python train.py --arch="convformer" --model="image classifier" --dataset="Sentinel-2 satellite tiles (TerraMesh)" --train_examples=145000 --image_size=64 --crop_scale_min=1 --horizontal_flip=true --translate=0.12 --rotation_deg=5 --color_jitter=0.2 --targets=["main land cover"] --num_classes=9 --norm="layernorm" --norm_position="pre" --activation="quick_gelu" --mlp_ratio=4 --parallel_block=false --inner_norm=false --drop_path=0.1 --patch_size=[4, 4] --conv_stem=false --depths=[4, 7, 4] --widths=[80, 160, 320] --kernel_size=5 --label_smoothing=0.05 --loss="cross_entropy" --init="orthogonal" --residual_init="none" --optimizer="normuon" --muon_scale="spectral" --lr=0.014 --momentum=0.95 --nesterov=true --orthogonalizer="newton_schulz_5" --adamw_lr_other_params=0.0016 --steps=6400 --batch_size=256 --epochs=11.3 --lr_schedule="cosine" --final_lr_fraction=0.01 --warmup_steps=640 --weight_decay=0.01 --adamw_weight_decay_other_params=0
Rows from block 3 of a small image classifier, named by matrix and row number. Rows with one number belong to one neuron. Each number is 128 + 32 x the weight over its row's rms, rounded and kept within 0 to 255. All counts start at 0. Numbers have three digits each. After the name is the row's rms in percent of the matrix's.
Before each neuron's rows are labels from the 100 images, of 14848, where the neuron reaches its highest value: "patch colour" is the nearest of a few named colours to the mean colour under the peak. Only what is clearly more common there than usual is listed. The data: Sentinel-2 satellite tiles (TerraMesh). In brackets: how many of the 100.
# fc1: MLP up (model.blocks.3.mlp.fc1.weight, 320x80), inputs 0-79
# fc2: MLP down (model.blocks.3.mlp.fc2.weight, 80x320, transposed), outputs 0-79

patch colour: grey (54)
fc1.117 102:092119080153044146134153187140094139119082131132133124180091134098135110107116109158167081166053157106153110099104151152125167136183147114120100101147141055154099114100071163133138148101124103162162095154139172188069136168142163161135110109
fc2.117 066:179177075112173125115190096075083133116138160144135145134088150113106137141151096132060107082187099086140124184114136100164176110124113159131140167132110084082101134107128151146110166098113098097061146176134086095125164157182167137138168165

patch colour: white (45)
fc1.64 084:118049154119174211178108105137115190156104123067156140129082130180161125174136076157154136136122084162121133149077075095109123115130102130091143137166184177089155124086087111156094144137142150142118137117134128139110114139102099109051128165
fc2.64 099:143106145112139046112170139117158113096115092119162139089104207144167138105103091117092076124144089111083140112111142157116069121125106144153162122172131093144157232067059187132129108119129136147164159117155137144132122102146121159152144069

patch colour: brown (66)
fc1.118 095:137153102107196152111090065142129098125126131195075109149121153142121146132114143148133143156074104168121110104120126080150196052070138092145183074105106118117149087076166141146129146115156158093112164155156087173148136055129148144134173128
fc2.118 074:170120148177116108099102142152080108138146112118163110122088061084136116152100119092112176141211171123166123141122102150132136084214105155140147124156123093095140150199111105086076085146157090171160108141097118126114162148083116165171104174

patch colour: pink (38)
fc1.248 086:142171123122179121144124145113101118164150111082091084137164130057113109098098082136156114108169106119083167111119104134137155088174095148129144175104173131153122150086118131137094118097138198197067179120113153138136165027163163105139148110
fc2.248 094:113143175126118149067151150178068141143130106083101119094117078161168149102133103121157113141147120166151193129071124132093083095149106085102153092135124055132152142147141140169151183117116106089148136138216106128132102184126055143165108155

patch colour: grey (54)
fc1.62 095:091103088106140186143133088116122142193153124087169146109121137155148139126118134137153177158047164124128063137217056122115107073165117169107084072117168111078114109146115105110126124117131135113154159176138119163135172147117090110117178156
fc2.62 071:142146111160156086130127111156158105127162085146143090130153103092147089128178104093088097151141167139115159119122155107090110144110162168110180126174121157130126124074086136055070115221175114176125169081124082131151117079163134174157111077

patch colour: green (35); pink (28)
fc1.195 082:114085149124124153185116188180135085096112144095157100104134157153171153098090139120149054154082096151150078146139139095172186120116069116092152186158152093145143132067076138143156125155153155123147147100121124066186094138093109149120101160
fc2.195 094:156127137119121092136153071145108162153087105112154138155117177147116146136113101097060187134138127096106156108119151122101073077185154165138120098175163128118167177081137153182053108143142154090128083159143102119082123039147097142175129117

patch colour: brown (64)
fc1.115 107:152161223100104108119092135167118111164121154189115138133117119122176112122135130103081121118088136122155077115117125199125121079153096125192201118139152097157059070144112077143158142097140137127141117104122149110192115093179091105111088140
fc2.115 100:099130099120119137127123146078152176089188122085131097145145137145134127144068092137170090093184112135158186151118081131148083144112154163071099123078146166074200100157101171115104085105185119117157130103124103114081157166117177091142168111

patch colour: brown (75)
fc1.25 110:121122100142156153144154147105130179093183130089126101093149127117139160106158113169127123128087136112148167140124058118154118112113147199090057113093154071169158139044199134109119155144168060083159135143111105119115119151088201131118123123
fc2.25 100:144139162102117108129156067137104133123051103118120144151116124039139132140114150098120116139162086140121093099087173196133112153117141113143195176101089158125101112163120117163185128154099157167077142084161167108138090151139048117169148087

patch colour: grey (54)
fc1.20 091:153081051131169114178125141135095121169169134197156132108169165107177117114135084128154124145096140122078097154160063093173078143141053120146102097137188127129140151145122131092127133093114111168131157190152083122145099163091074141095119133
fc2.20 101:147187075138104117096147080132158134115096113117127122095141131109136093145120107133148171161145131120185190116091156144056139159112128217078151151166103134131073119089101068112118099128133139189134155089165150132149048096116162118108184116

patch colour: white (54); pink (34)
fc1.133 092:108137153130100110120109159167139153108110084095114145144123060076149153155116064156175126143121108113163155112124099139114158164189096138154091184141141101143091126112157107140090092161101175182177147160164125120107194139106099074100030125
fc2.133 111:156131113177125155093167108071075139131145115157068086145162105119186120049030125123130096146148137132131130099117110174178069113110083146101157148072094113131156133164156188149163066088120148149125159123114135152091145115107133134133157142

patch colour: brown (68)
fc1.107 116:139158069076201114077081157116114140158127133176096127098176078143155129111149082137067132147144154107130122090139167053170133144146109164093168104133174098158032143100148113126144142160139130147159141145130099105161106108164173124095098101
fc2.107 088:168146171109079186114200067100096185110104128148107126139146150149196126164101133134135133156118133107171108174126108164083157143149136077157142107110124071123128069100133104130115191074148108068108093092090136195112114114117131107161127169

patch colour: grey (58)
fc1.199 105:128154113146087138120127091107134192109103156093090104172114146183100173119133122148127133116053167079093178145145141103072075148104070139148158152123153127105151152168142174123107122178111151104090163103069102120109197125119201121163105167
fc2.199 088:158104154143179050178072149141142050148111186152164153107110109119128132176121061123049143140144102175159119120117145136140135137143175125145118087147102114133119127157073124133144093079139154136102167114134135194125109133169088101111087059

patch colour: grey (58)
fc1.160 104:151103127159117085144103168150138146108098160121136062124148103094140100137130091151091107173138183153137114135147096071131175154114136117096195121065150165078118133143104157178110144079180107160190095114069127102066146193116108131164166152
fc2.160 095:150155157101156146124163106125080110135095082152103143129174132136139160133204176128127127126122072129091097099090127183112103137128114166100131101165134118098118086204064084114170147139144203081093077092167063146164133099150161122109153139

patch colour: brown (64)
fc1.218 130:145083040155126118143123145136087200072167129091136100160125117111100154131139124154160140086099162114154176116081106083147157067133158157120100109082135126120146138111177180128060143128193086145163151132080090131091128165109155122126125187
fc2.218 133:119132173082119146133149117129133087134094152192089136123134161109121123172109163118110125105157069141120084085127132221111114174109183101127150130149160115108120116186091081091188114131129134094115100059164152120196122120177096062148115101

patch colour: green (52)
fc1.36 086:157119088102166191131108137160143172097203123133146129108193178104084096140141118149171108201147030138079119115095145114100132072138103175130125106094114054138075117103111154143134139157099109158136141141118095114096138161114130123176110144
fc2.36 097:130127176109139087165122134133149112177073070088097094163095101079158114085132107146094130162071152095174172107155122174116084109119160140130111100192157200127172132098162154134090101097117155157111133109192143144133129151140078183110173104

patch colour: black (56)
fc1.101 107:098110138161096155125098127061127123146104105117081095125136097108151101167145110144135137093126188126120197144212150112168126123095133103130198087129144170175103136121127122153147093068126097172131161047130192142166150118075091144084142140
fc2.101 122:135123148188142083124150060187119133127129083117117098118071130110151133152172096175102118146081151187137113077161152103115110104124158185121104115160109112103179076159116129111059137126129175140146093164175156136182114110118184117104132052

patch colour: grey (54)
fc1.156 097:137081168114114146222153150103126083104138101115093114154122111120165170118135100139143092099135082108098057194117118159106158101073176173087126138138179146109120079095088124117104131121191161152122177090076124139129160133120173144178151156
fc2.156 124:127166065097162118136140123123146124125149117162141159104155129105124135165096112103211144188146177180139130050115137106145169117136102108130130116162149041149102147111141074141190130117111143108117186112143075122130122096147048065108108156

patch colour: grey (54)
fc1.232 108:111143162148117128157114134096159095081164130085109114093142111116176139108129079114121147187081148139089085132099117096139080170143173139126118127171164141152180129145072116073096134110126120147131185042146110127119102173190160130218169137
fc2.232 101:150109106106118202115108115114136117139123080133215193096129116147162150114074149108182145102164152196157117124129122128124101141134037141154113168081108111092112159098113126145163158133125201130104141127173132175131095097085076131094131085

patch colour: pink (60)
fc1.19 116:115122160160069113136108190134153117064197084116086112085107135149141108069085116133122144158152114137109117112158158120167137152084089184147124148154151160066162134111089172161124135078155190098130193075141167135118137066152118143131103106
fc2.19 100:136212149086145117150151105160095157087090116131123118109185137160106142093146109106138115156066138081146133109135092108063153139139067138162179129151144119124230167097115114112086152126069112127117093100178129153122163097095081121160085144

patch colour: pink (38); orange (29)
fc1.67 099:154131115091110182156122158097149149072161176081131092092129166178147100112101131100179108140169055169139131177184169127164106151127100091208091074187116140149135094153165123103121092128143118125130105087072107138148128083154111097135135113
fc2.67 112:117121169104086129173133148156098111195110095111112113148133074094115153091070131096100161055080166091142107077144128104082173148178117116111151138096099150108120166082110121153141103166123168091081136148203161132100196101151138125158098116

patch colour: black (43)
fc1.272 096:083097111095074168127188114173081146161163094119055108152125130126184111161157133118161122168125168129159093127139139145090109085124093132156152062140130124147164154128131090066166117097117140090130069111120090159099151177132162217149120142
fc2.272 105:109137171104173139062140098134122109148103162098158137196128129091077153120102082127123106139076046110114154139083109100147162160179127151129128250156108108115124153082098151124107134108107143131107166181128127149142109143139092100148069140

patch colour: grey (53)
fc1.239 109:101105189146123130128164109144059107127088092181176130117129121169180125123162142127146156154104130129148111111073103159118144143117142205122167082119099064149102119186038097165145149076149076099136106123190137132164149140142089116098138124
fc2.239 129:136098064111102111161115167159138130116129189081093176169150082075128159143168123149100124132126132124096141123150092130115089104152129121111178103118149167089169160145208205122170088158164153131137147105065160082105107098065133109164100134

patch colour: grey (61)
fc1.100 091:125160136088169151143104099177079157152124158116125090137155122151129154052095088095033057120138156110097150115112127143110181160107121143198148081123150158159146097144126142186106124125123133185148150086082171156095092129154108129088169122
fc2.100 059:144123105111119133117132127123064093102073147167089128153121134146165081146204136158155137093109074104109174195142186075093154180137109219129084120100082136105118116169147118159110124132131135108128054173146120136172132137135072126105110138

patch colour: brown (62)
fc1.319 102:231074121074186141109114150100074136142145128174145106118137104127125107172153139113110131201066147114119100132138117078150153113119153117128175054120158114151154085119098107108159168158148141139136175081154069117104150150149083160136158092
fc2.319 087:102166123128127191085089083108146169076153136124102118150179109130160104092077144200128122094185094118107142131153161112179158074148122147172129120120090120125195122123138138140097168152204126160110143127085097083098087166124096174138111179

patch colour: white (25); pink (25)
fc1.81 099:132150154110146159103202153141085122093141106099132098125114139172176135142146085168093069162133076090106090141130110119112089089128128064148140105149119108122170161147129149129130111098083123063142163080173103126128127122164142201227094098
fc2.81 088:091132121098112077152069109125108135141135143124240136147134129139142127096182139110174186122093129077119085111110066127137133138139104147147141120143097145164130138072171155207155091111098162122061187141101074114101147161153110151099143118

patch colour: pink (29)
fc1.56 111:082121111053150162158155122084102157199138101180104121088124125093153127124166118131137152143145116214099145143122114118097062136110159166120109110163156115121142217119125128154087120119121101149122075112073164118126177096122115152122215127
fc2.56 096:116092128119090135127139139143121088096135105099134120138118112100088186148122132127149072175156068110120125093113193129144182118181081127126139106131161133157080108084098163104181059152131153164167134177159102157054133156149087068093139071

patch colour: black (77)
fc1.75 092:090160128174107167127105098168159134149101072130127171179127110132136139101092113161150082137074107157154162110181126105071133183124174095116095181153131121121144117141088109106080080091141162086138144158094138087163132170124041124142120198
fc2.75 085:109142137122152119160164145147122134050160113140107123102146167110136089191116153088127123142128089143197125182067097117146140102162093099120160131069152103160194083086114065161161159096145107155131118092138181179137128159167175099122119077

patch colour: pink (30)
fc1.113 098:136142115210078149137077186156108118138114142076113166103125115128109129117139119126151114113153133157133072102076127102126180137089115187103155208160117123166073158134106188147080084118122154067117165066113142087109157136141114167129150173
fc2.113 100:121134114087117132077187069166110151063162093204155089144098146134130085163112102146124150119179097122128139173111102161117142142149129133103132136137137119145179081057111126145172121137111093192064110156094153107089172164142117086088076113

patch colour: grey (66)
fc1.301 104:099134174132144135159175130104146060131148091106084116145154111072147197115129063118122130075129146129099115130126177133117157149066158143136145149126180130080156178105154154110087120120144098151109151062073121091140154167132107151208173081
fc2.301 108:123072083146166114149115145102131114120160123135184159080108145171154145121117109127150097211115148156111176149068147119175146118139106105144109155121112105153078098110115086142138129113068127117068114138163123128161090139088143011103122192

patch colour: brown (76)
fc1.139 120:135106159135217100165120117120090098167144101130116083133085106102101142176164059152129176121126127133082182134163118129180117124090156145147102153123178099097125130163154120148070109116162139125122129103092151059200175075147078158101132110
fc2.139 123:123145132149121185144111138104206164156135118137136133109098143097046130148126080159159132082105093151094122132157152083170165160185130131080194143142112077111062144086180114144075102162146087151135154161139123145102169169144109106084099154

patch colour: black (56)
fc1.121 083:075083100079194127152137127152190130091148155134161116135152124137155153097160136181124051150166130161127100075131131117147087144131072149119116090096099142090122067111076107089085141105132129120168131096154085144153197172133184170144128157
fc2.121 099:151093117066116209139134057127131170127110098136146101167127134145086142184113150070129136103089141111122108161108160097084152141087139062067143150156169087128119206096147176120084142165183117099145134128109133089097133116159106159112164110

patch colour: pink (32)
fc1.261 095:121132112148105135157151153164120174075108125130104127159111073111133150116078126114151201148183097090164170114128128178149062165117075111125099159154119082185135149071151077153079119128089141152167132161127114098095186154189155120118083095
fc2.261 090:145156112126143171095144081117099086118104158118121135086192124154190145115091063146168086097113145122112113125151109121190160161140097129117179126026116162118179119191140164130150080133083132138137128095141150163110117096056107125166107150

patch colour: green (36)
fc1.132 107:158105150132123148116088114136148158130113147135120123129138164142145131101061130165128160159174015174113148118075140113060129086157118167047154078130101163157145142113103121194172085108150173097146094114143156079161127135088106139106126147
fc2.132 109:177084130139165180168093142108176070102116095098189177152091084119174126103164108165163150109159136114112150147195106162174101121124137101165133149145131114130151124065144170174162076135103113140114154140142104131099141076063072129169125099

patch colour: green (29)
fc1.159 094:123104123141158112190124151183137104102124138139113123037095184073156156165111086131158078205146091146159146115086101111185184097105041139119172131126146134126127155078115141103154086097128132086141128097130149161107132137124109147160081144
fc2.159 092:170097160165092161094113130132122131123155122114095102181118119153179170080165119134087142113087114094076093063139114126093100091136155160127078154112167115179156219078129174185083159150115126095138093107137127178104115102123083170119146107

patch colour: brown (63)
fc1.257 105:152139115170101077154149127164079117150118039116108112121150164134171055124110121175149150141130133084115060151142147117175135123127143135142097087143134085132118137140177112106165084113104088146136166150188169154065156049182143087146123134
fc2.257 120:123117157133127165093064178140155154147142116128167153112145074209129145165099097187078168097079120108135081127091129112121113110106097080091105117142158143095121150118176123161125134097105120192186101141115095107154106136159094214161145170

patch colour: pink (26)
fc1.98 099:095138126140075126149139067074144134138102098102114135144096161148128153117075103176114072079154191134152132168097150156124162106103143132146118119116089119102167108099152114165126117133150223212127135134140134121207138068157103113173079134
fc2.98 107:098148151155127129154101178136141135104174110205123144119098086136158137099174072133136152195135085143103084082127123088054192102182129101127135087139133087131059149136140173088162149136145078092143121083102110114102160170116145150093160133

patch colour: pink (27)
fc1.241 096:137131092080149142121166139142184234139126080090147122129181168136137112127097108121146053148166118081175133166094102144149105150109164127132108105163133114188113120167108105095144065100152142116095098098148141075116165139086097109180095165
fc2.241 095:146145115152105126133139133113055079087091141109067163132111087167131171125108140126135168057149142166133076149157152129161159133114133108086170147050156115096126141114109115136062160126142191072135163167104146214151141120175117128097125101