python train.py --model="image classifier" --dataset="Sentinel-2 satellite tiles (TerraMesh)" --train_examples=145000 --image_size=64 --crop_scale_min=1 --horizontal_flip=true --translate=0.12 --rotation_deg=5 --color_jitter=0.2 --targets=["main land cover"] --num_classes=9 --arch="convformer" --norm="layernorm" --norm_position="pre" --hidden_act="quick_gelu" --mlp_ratio=4 --parallel_block=false --inner_norm=false --drop_path=0.1 --patch_size=[4, 4] --conv_stem=false --depths=[4, 7, 4] --widths=[80, 160, 320] --kernel_size=5 --label_smoothing=0.05 --loss="cross_entropy" --init="orthogonal" --residual_init="none" --optimizer="normuon" --muon_scale="spectral" --learning_rate=0.014 --momentum=0.95 --nesterov=true --orthogonalizer="newton_schulz_5" --adamw_lr_other_params=0.0016 --max_steps=6400 --batch_size=256 --epochs=11.3 --lr_schedule="cosine" --final_lr_fraction=0.01 --warmup_steps=640 --weight_decay=0.01 --adamw_weight_decay_other_params=0
Rows from block 5, named by matrix and row number. Rows with one number belong to one neuron. Each number is 500 + 25 x the weight over its row's rms, rounded and kept within 0 to 999. All counts start at 0. Numbers have three digits each. After the name is the row's rms in percent of the matrix's.
# fc1: MLP up (model.blocks.5.mlp.fc1.weight, 640x160), inputs 80-159
# fc2: MLP down (model.blocks.5.mlp.fc2.weight, 160x640, transposed), outputs 80-159
fc1.481 092:482530492484489482506496481448497501486503448491496525512518498517502516481511483479493477493542507478512484512490487459529542516499501468517499471524466529509517483437450498500457516509528480499507489533483525497528531491553489459505484505
fc2.481 077:496494478486523509473506536505491488491535479581493500491488516522499519451493489471453491458497505493549465509508526531477487503497525505518527463496507501485449499533484477470522495513511494526492482525537539468451483498506476510505496559
fc1.482 107:493523477509509479479539501486512459558482499508485523486507464508454495473503514483493474508501517491485453524482463508515494496531523507508537493494520483531525492448522507525523503513487505513504543484469520551538510505472495509517470487
fc2.482 098:495510494524505553493492479494496509506509507531496537480474493507471452476492506533525513528516511507522471514524506499485488471513504502453516472492540529502542480518507514517476467519526466514490470477451493499488534520477479475522449471
fc1.483 098:476464490486508503509537492517478504473455490524476505521540478479533549514489498480486484483490524485520463508536483517534518563478518518549539500488518473536523496479502464464492527487491500466485509543521503452500469505507482463448531519
fc2.483 082:452443484540482519481481525492496493496470496541509472466524439521498498535470480532487466502512491498552500483473500545492495507517487480463507485499530505544520465522476529494526487497541475511512475501519456568549477491498501467514499506
fc1.484 095:490490511521526494499494495541487498487487495538485513463501465441566520453510476541490505511535519460501484487519525552516478468481492539492497517477535490423508519482504508508502507498511497518516451512503504506499459519512486543456502512
fc2.484 069:470545448493514455478433519443502511499508457519519479471498464520462534549516466517480481540516494532494520513465478494465483521508520484556513482524504470529468520498484458516500531497481463478529516514468531501498517509544508513507520504
fc1.485 095:503479499528504519490521481469517504492497516498521488479490478480519509509464504475488459493490519514509526493524512519504442500497568477493460488483463513455479497516515548501521489508571515563506516533501512519460504498489519509514513499
fc2.485 111:478480493469485485522493475528477534500486535461522464507489523519487474479476502548519512501515505468550532480547494548466492468524498528518536562500470498516494472466480474519504499553538515440491516511465468489536514462485530521489509492
fc1.486 096:480521504494513495481487553477517556516521503511511492540489479526514520443499539422478461530509508491497503503462457447501509482505503497508520529482514459497530493533489472437507495524500534506468508499498521484482462482499508465530506512
fc2.486 090:512504526491507527490518533534450508484538469541507497479464474530501492546498497518501514480491499501465501546532502525523530502490504446505540487505532457474502529519528554514515479514501499490484524495504488526493468447519477504524481491
fc1.487 099:439490555458481468538517519514456503479494535515495449510466462506507496525497479494549485507504475545523509492474494509502494507534504445521476509468558481519497535519500510459533479462528523495492520479497525505488498505480517485521475516
fc2.487 107:506503468495494462470456461508445539512483472469475553480447526525459495481485444500529479528510498503539491488529557507509459524491495503512512514502503483497527455516507519510462529559500494482501495512471503506526528519536482503520488492
fc1.488 096:524536480482533472510504527478456525536512484530498487517493452515501522470530516504441524506498532503431502547498500502519492506492527496494535479475515490533539500524493495510437470472485479526492499458491521529506478542513497486483481502
fc2.488 076:481508509503518527497515550512492505440533497494491579500504509497516500470502528494500468513500468512487471498509515481470455473542453517451486488534529433480503479475522456537512498468498525533512498491501468501491513526531519514489473505
fc1.489 096:508504482484496491509478497489544517492473492518504536544477511519506470519446511479506550486474488509538453519493494485533552475489481467458472488529435503522509455492479452509505514504483478517488510469505523477536493437505508497491526486
fc2.489 098:538518484524507478479492500497488466483505481545480495484535480465476452480504486505527527538493526479544479497464490497497473485508516457499500512503519501523513503516506512474463435502534518494520480498504471514523543481525491476471483536
fc1.490 093:492524526456487498476483515481510472503503504524481515520519526558501486517447506503464499496508505506533500450481464475495514438511487474510505523502503500509503491477490482477508483478500492494496499516488542476488516515487545462504511490
fc2.490 103:466478526495513518463541504515483564477486463483486532528471491517505478487522452488521503522436487477479513498539507509551529509496503492515527509490492488458468512519482481503526517495470514452488515531501499515481503462487478512525478511
fc1.491 108:453525521514495492532541453471527504497494500542526490543485531474471491508513513485463521491506470478476447436531469515490473488467473521478517530486540490497515511560515488505473480503503521511501516469542487508511494502471505461490454536
fc2.491 100:520490496463526449512486561489480496500504534528504548466472486518495473486479526511496503493468485528483504504536465482549501534544489507481481496528456550510505477524495500486533517493485504482545469517507549447488531487506511503538507466
fc1.492 100:497487511498494459482531558569491474492502481448492494473454479493488517499516529499497536486538498472474477510491520489532503519504510528517488523459503495475466500475523463512508514475480488490512508525514449455481512499535523469513522503
fc2.492 082:514490492504479504502483495490488454504509491518506486508524514526466489480478471494496500505468531519493500502477515498499449510524506455476508499544515477496562549475505459521531468514482473550493529506499512448431461512500502527469509516
fc1.493 088:435503485499493523562521510510483479487514492484512504481495508506496531518453504482520478508523440496505537500514517500452482493520513458540523492508495485504464478489483503512492451484508479488517454506529498494497510467531509550492482499
fc2.493 093:525489523527479495460505462516515473484500489479476528520499466507440522478480516480481510535487468512456484492495537538505564489533530488527467494499484458476477498478531484504544531472472499465542502526513480470511545525478502514530521472
fc1.494 096:482477469528531481502522485527469476515528451524540506481476470488485558558493497493504526565540485474490522436506479459474536513511531485472471507530499491467526488534516478537512516484488485510466524489518503500556432508514457525483500481
fc2.494 104:519527535524475509513506465514485480499496517491492513536526471533492441483489503490482491473461511507491503469523496532509473468509477494473520524499519518500509508447493487487502527523487521526503498472464469523492494425532517517498496457
fc1.495 099:503507585470520492519525520469517485492517481521469485517488505497484510466467471487525483476471532479514506499497503518498496508466519498529480489508454504480473528562480477501510463485546512520489479514503493447531485491516508495512500491
fc2.495 090:500500472467466485487504506534485526526487478508477479505509465518551487507515495478476492492487461502486534498537506536474548484456477474515510540494485565475506449515459507478499487529518475496473506518539453515474494494504541552518458527
fc1.496 097:477501517495512509523523462504478523549462549499523499574492511477479488441496496526469496474494495512485499508546498431485468517480482487473490517486483486458483553560466498498501507535465503487489536495503548507501480519508512497515513492
fc2.496 125:524514504524473518481481558479461472513496515512525535506478537490523511511522504509517494492548498542476510487499509579520570508529516477459494452501539485510475496479523538526501477463504496466548501466456480493507491480444539484489527487
fc1.497 100:512470519523455516480496512543503447496503539564489509530478523497478530528531536494522503477475466493455487487469462499518479549492495524519480506462496521526496515533492535477494466475490485502498518491556498509521516536502492486531514507
fc2.497 080:477487502500486502508485521466507478492466529523491473549494516454462477503477472470517534532491539449515501508490526490489490531518470468527488505485503462490507528505537449517477499508505521507481493476512548503532504510519533489491516453
fc1.498 091:479518542493525511486480488491477488514454504523524513482506516480515512532520516492454501510449551538540493495491497534514507469523536495484506499486468533544479467513465520511494527532500494515515486499511491523475489513486510483507458548
fc2.498 089:499482532502495522496497489473512491497510468468500467526492465489549471554475523456530483511508470516508484504531513521501467462490515526512485532515520472518482512528480491503508509478498476557508493536469518487510521475540498440487577473
fc1.499 110:488467506510498520488533490516508470508474494476492497457528469500514487492519489503500501511504457473509453476520481493462495465546512510514522505488488471515476517462523528477500536469452554541505502518473510473523480538494489479535499481
fc2.499 102:489565482488499477514481508502500521481544511543484506462480526463489512535494488514516498480551493504514485484482462497526459491497530487455492542492538476473505457492514531467482532523545512459480477448513487519501526501500520535511514476
fc1.500 100:497530492537508499512501473499502477505512497487532456511509521464524485526498471485476476484519524507470517524519519459521544539488523481508487478479506510507483474495552502481492508519475505499515515495506518546538480525450536487500498545
fc2.500 075:521486481524474549516487483523474496497511525487491491484502527519451498469551485528503518521475486494474490478478502537527498504471492511492519511465487492502554488513502540459472535511503507511516516538474535543503475484515501530501510481
fc1.501 098:505512462511497492498486480544476495512480510562494452491475492468504472533537523473475521533468496466497481526482474502512490524522494506541500521491523510521504544494486511525482485488522469512464540489551500507501462527508491451516496509
fc2.501 096:510491527495491540535454482477448511502498525469494506489494520501463461521520460478527525447478496437503476507503507491528453521537440508516518510487471475471498449510488489483507527509529449507504497486469521502513523510478499502497524492
fc1.502 104:466536539499478503513527518459540492481504458474524480477486504521497510516474510483494508519478473513505514518528525500451484493495507522474494543490526507537529542506474474518510481501479510533488489530500508526510460465471526495540568461
fc2.502 121:532481475526475507501497517542468480484538538476519501501527487475502489488509573459480482509522489485506550534524513521538540461521560481457469502511510512442458484538503542484521499489486486457492532493484545534484516484493501494476484461
fc1.503 090:491521478505470541527492471507515507482464502492498520519457529512484532515472477486510509504534495480505518502482501527489478511519517455495516504474523521492448511472502487501557517492498502544517480509539520480507444520529493513498518456
fc2.503 121:499502514494499482482505508511506462508516532464520539488505512481479538513506467489496445512544521476483516496508530505536535485473521572533499512527448534504468501489511460518505521483474499485520526478471480480519477487469509483507529564
fc1.504 100:451508467492505479496516519491452538470492501464511472481503554517487431471449468518449510545487488490540475469477512533492501506527505476458523503494478514523477528483488538495503481508504513524509482527484503466522495479512536526480501532
fc2.504 089:438495540481532514505486498501475511479488489484475522500482453488470511484525457523510477492530505513460515503504514497462480493452474552530530494469464523513481465530533496464531544504509542490512503488496535509511470519503499497536509498
fc1.505 099:521563463455522481485464482481483484514541513505520513484512544490501499473502514505497523481508495520500467480539484511520536487524540514521528469505471517506528468468514503509517529464526479481471506523497450467450514493492493523446533521
fc2.505 126:491517524523515530526523503484495490529495454517493501539518506517477505530468440533528464514518492465495489483500523468468473516468518523533540523494533524495508531521456494446507491513451513477546477468523554491517469500551490481491438521
fc1.506 098:490483484446473461466510481501516506484499486536449522482498479491479487463460458540525520508488536484516484516503551505488501501512530474469519519497519478473480539537504472509482469505490527511521500447483513520517500540533505520491564503
fc2.506 116:499512485510488508538488523511486501501535503473462514501510486490454520440501495525511508513494462503477524483528507460498539459449473485512526514505540492476498467466514474465535533461530511512507494529482504460480496472526478484557465482
fc1.507 109:495488543500490516506460465492513464512509528517509535495537446509545517507465548461496516453502488486510511486516541500443474528505507533508476515502494513497514462474489492469517502529500488518470522544513482536555494524518458537501499507
fc2.507 086:505504495515550481534463534560469449502511489500531525516470526511530482484501495511538506521543470510492466467511511471462507502490500484477505463550481506548503505539498512516488490480513541439515495487500509494524483577488472527504467489
fc1.508 106:519527507510499541533459517485483509466545497480497486553536485472479528503496502462462530515516511465499508491491509455474515485529481534529481511535498523548488468429515509445466490493475491532512484509478485507522490512531526503510518504
fc2.508 121:521497514489521463528470513521537451530499480498499470485503535502502526533497505487507478522488465508505480515496547525502516480511512526469498501497470473498439462526483545464487502471492487479519486548528510480548531504518533469508528539
fc1.509 104:480524493479496450549472474480473516494481431491523503488517538466513524509477511531495456491493526529503500478464534522529527485512508483553489513491497482458499464543513491480510510491533479531478515558510559514504466466480537495525496511
fc2.509 113:491480471468480529493552491474503530516521523481478519521449515505496478497500463535527484474504528518526522475498484460506528497480514482493513520526471458505524525551424504520483522463542462501521484505492513497476526492473468516524499495
fc1.510 089:520506485475537480450508503462517507496473521513476521484475522507484504522455524525508477531453471487491452491485502518448468518518508503477478559457516463497487498513512479481423532524469514493472501475514436481526521465501505500525497478
fc2.510 087:520517505483476516511521484506521527478510506517496528533507515501469491487529514489501414510491579455464491471504518527500519509512497482502542481460536506467454500477500489461496475524509524514473529467471496487514454546453438506557543520
fc1.511 097:425526480458532509497502488532503477522491509521514481482536518497478511490465485461482477525467494515472474514472512531494461492461539517513509482481486514506499490534509531540455517503544498482524479485509508525543477479478503494447482546
fc2.511 115:532515556523478499472533504532529490484525519498490455532480483551497499483528475445524498478495512491463484466528467512503503494479474486505471526495475515563486457506529489505485480487490513508488518515488540483536469528518509451562533488
fc1.512 116:504453535524532502503461508478489515499460481508508487500518515550533455542483478536506501508500461518480479514464559507494550520497495467486540503509492555501483492507501491516523490485474498533519468507505511521491456552522490496490458501
fc2.512 100:515490497537518475512522520503537531504520520530496479558509499502497504517477499461507490483491451477515453467485441502452473507561520477487482500536505501523534476485546515452499505476474502531512482474461473472471479496519539464515468498
fc1.513 095:478457491507515496475549485509497511492531499537503497498497527502530453492518527472498455472539486489533525487496521502489465476514512515468528478453492507492491514489477490490489497502555506516484528499507475519498510529503504502554490494
fc2.513 081:515525472501554495466467546525496515504519484436474501510513517525514496506525501496541465479475497510561540528488496520512476475489508516467487486531464501516528453493496489500540518526505501504500457512490511474487498550486455511463456496
fc1.514 099:486494538501447498520487498457489479511486504492506499464483477492501500471444484435495504454487501494524539563473505482540539499498474515517493474507505516496524516535549492497496488558497508572474457514544466472506519490497496489500498468
fc2.514 091:491457513469480504491545469539459541564496481467516525531470511478468497503482471475500514524562474470494490484476511475517462494528469506511484486486492508518469517480510487528509506453537459478506543529523512542521466504491526514501519528
fc1.515 109:480452513515501542534508501528520442529486478478467509475491531491547505484460505487530506475534520452507506487505485511507538541505508437479499481515482461507502486505532488494500481470484507518511478511528448494499481505503477486469483554
fc2.515 109:483504553452479507516484493507529510459504483515499523505507536470511489507486526540511504517507509474463464513508520453470474491495427529498458531551477514460520519467483517491504524520546463483534556508514525498518508514517511498505505464
fc1.516 098:512518497481475507481514508490474472536491463491486467489547553485513486434497487474495494571504490456510468535540461491482471500494472528545472498537502512542515502493500506464474506501524508512509486503518508520558473516549479503478509475
fc2.516 102:503478502532470494454433531484491513455545533503538493485483481530501461476491476519505511464485493497493519461526553502512486560524472441508540507520539489476479484456493489478496488523519485486536479516508478516481524484472473540498563529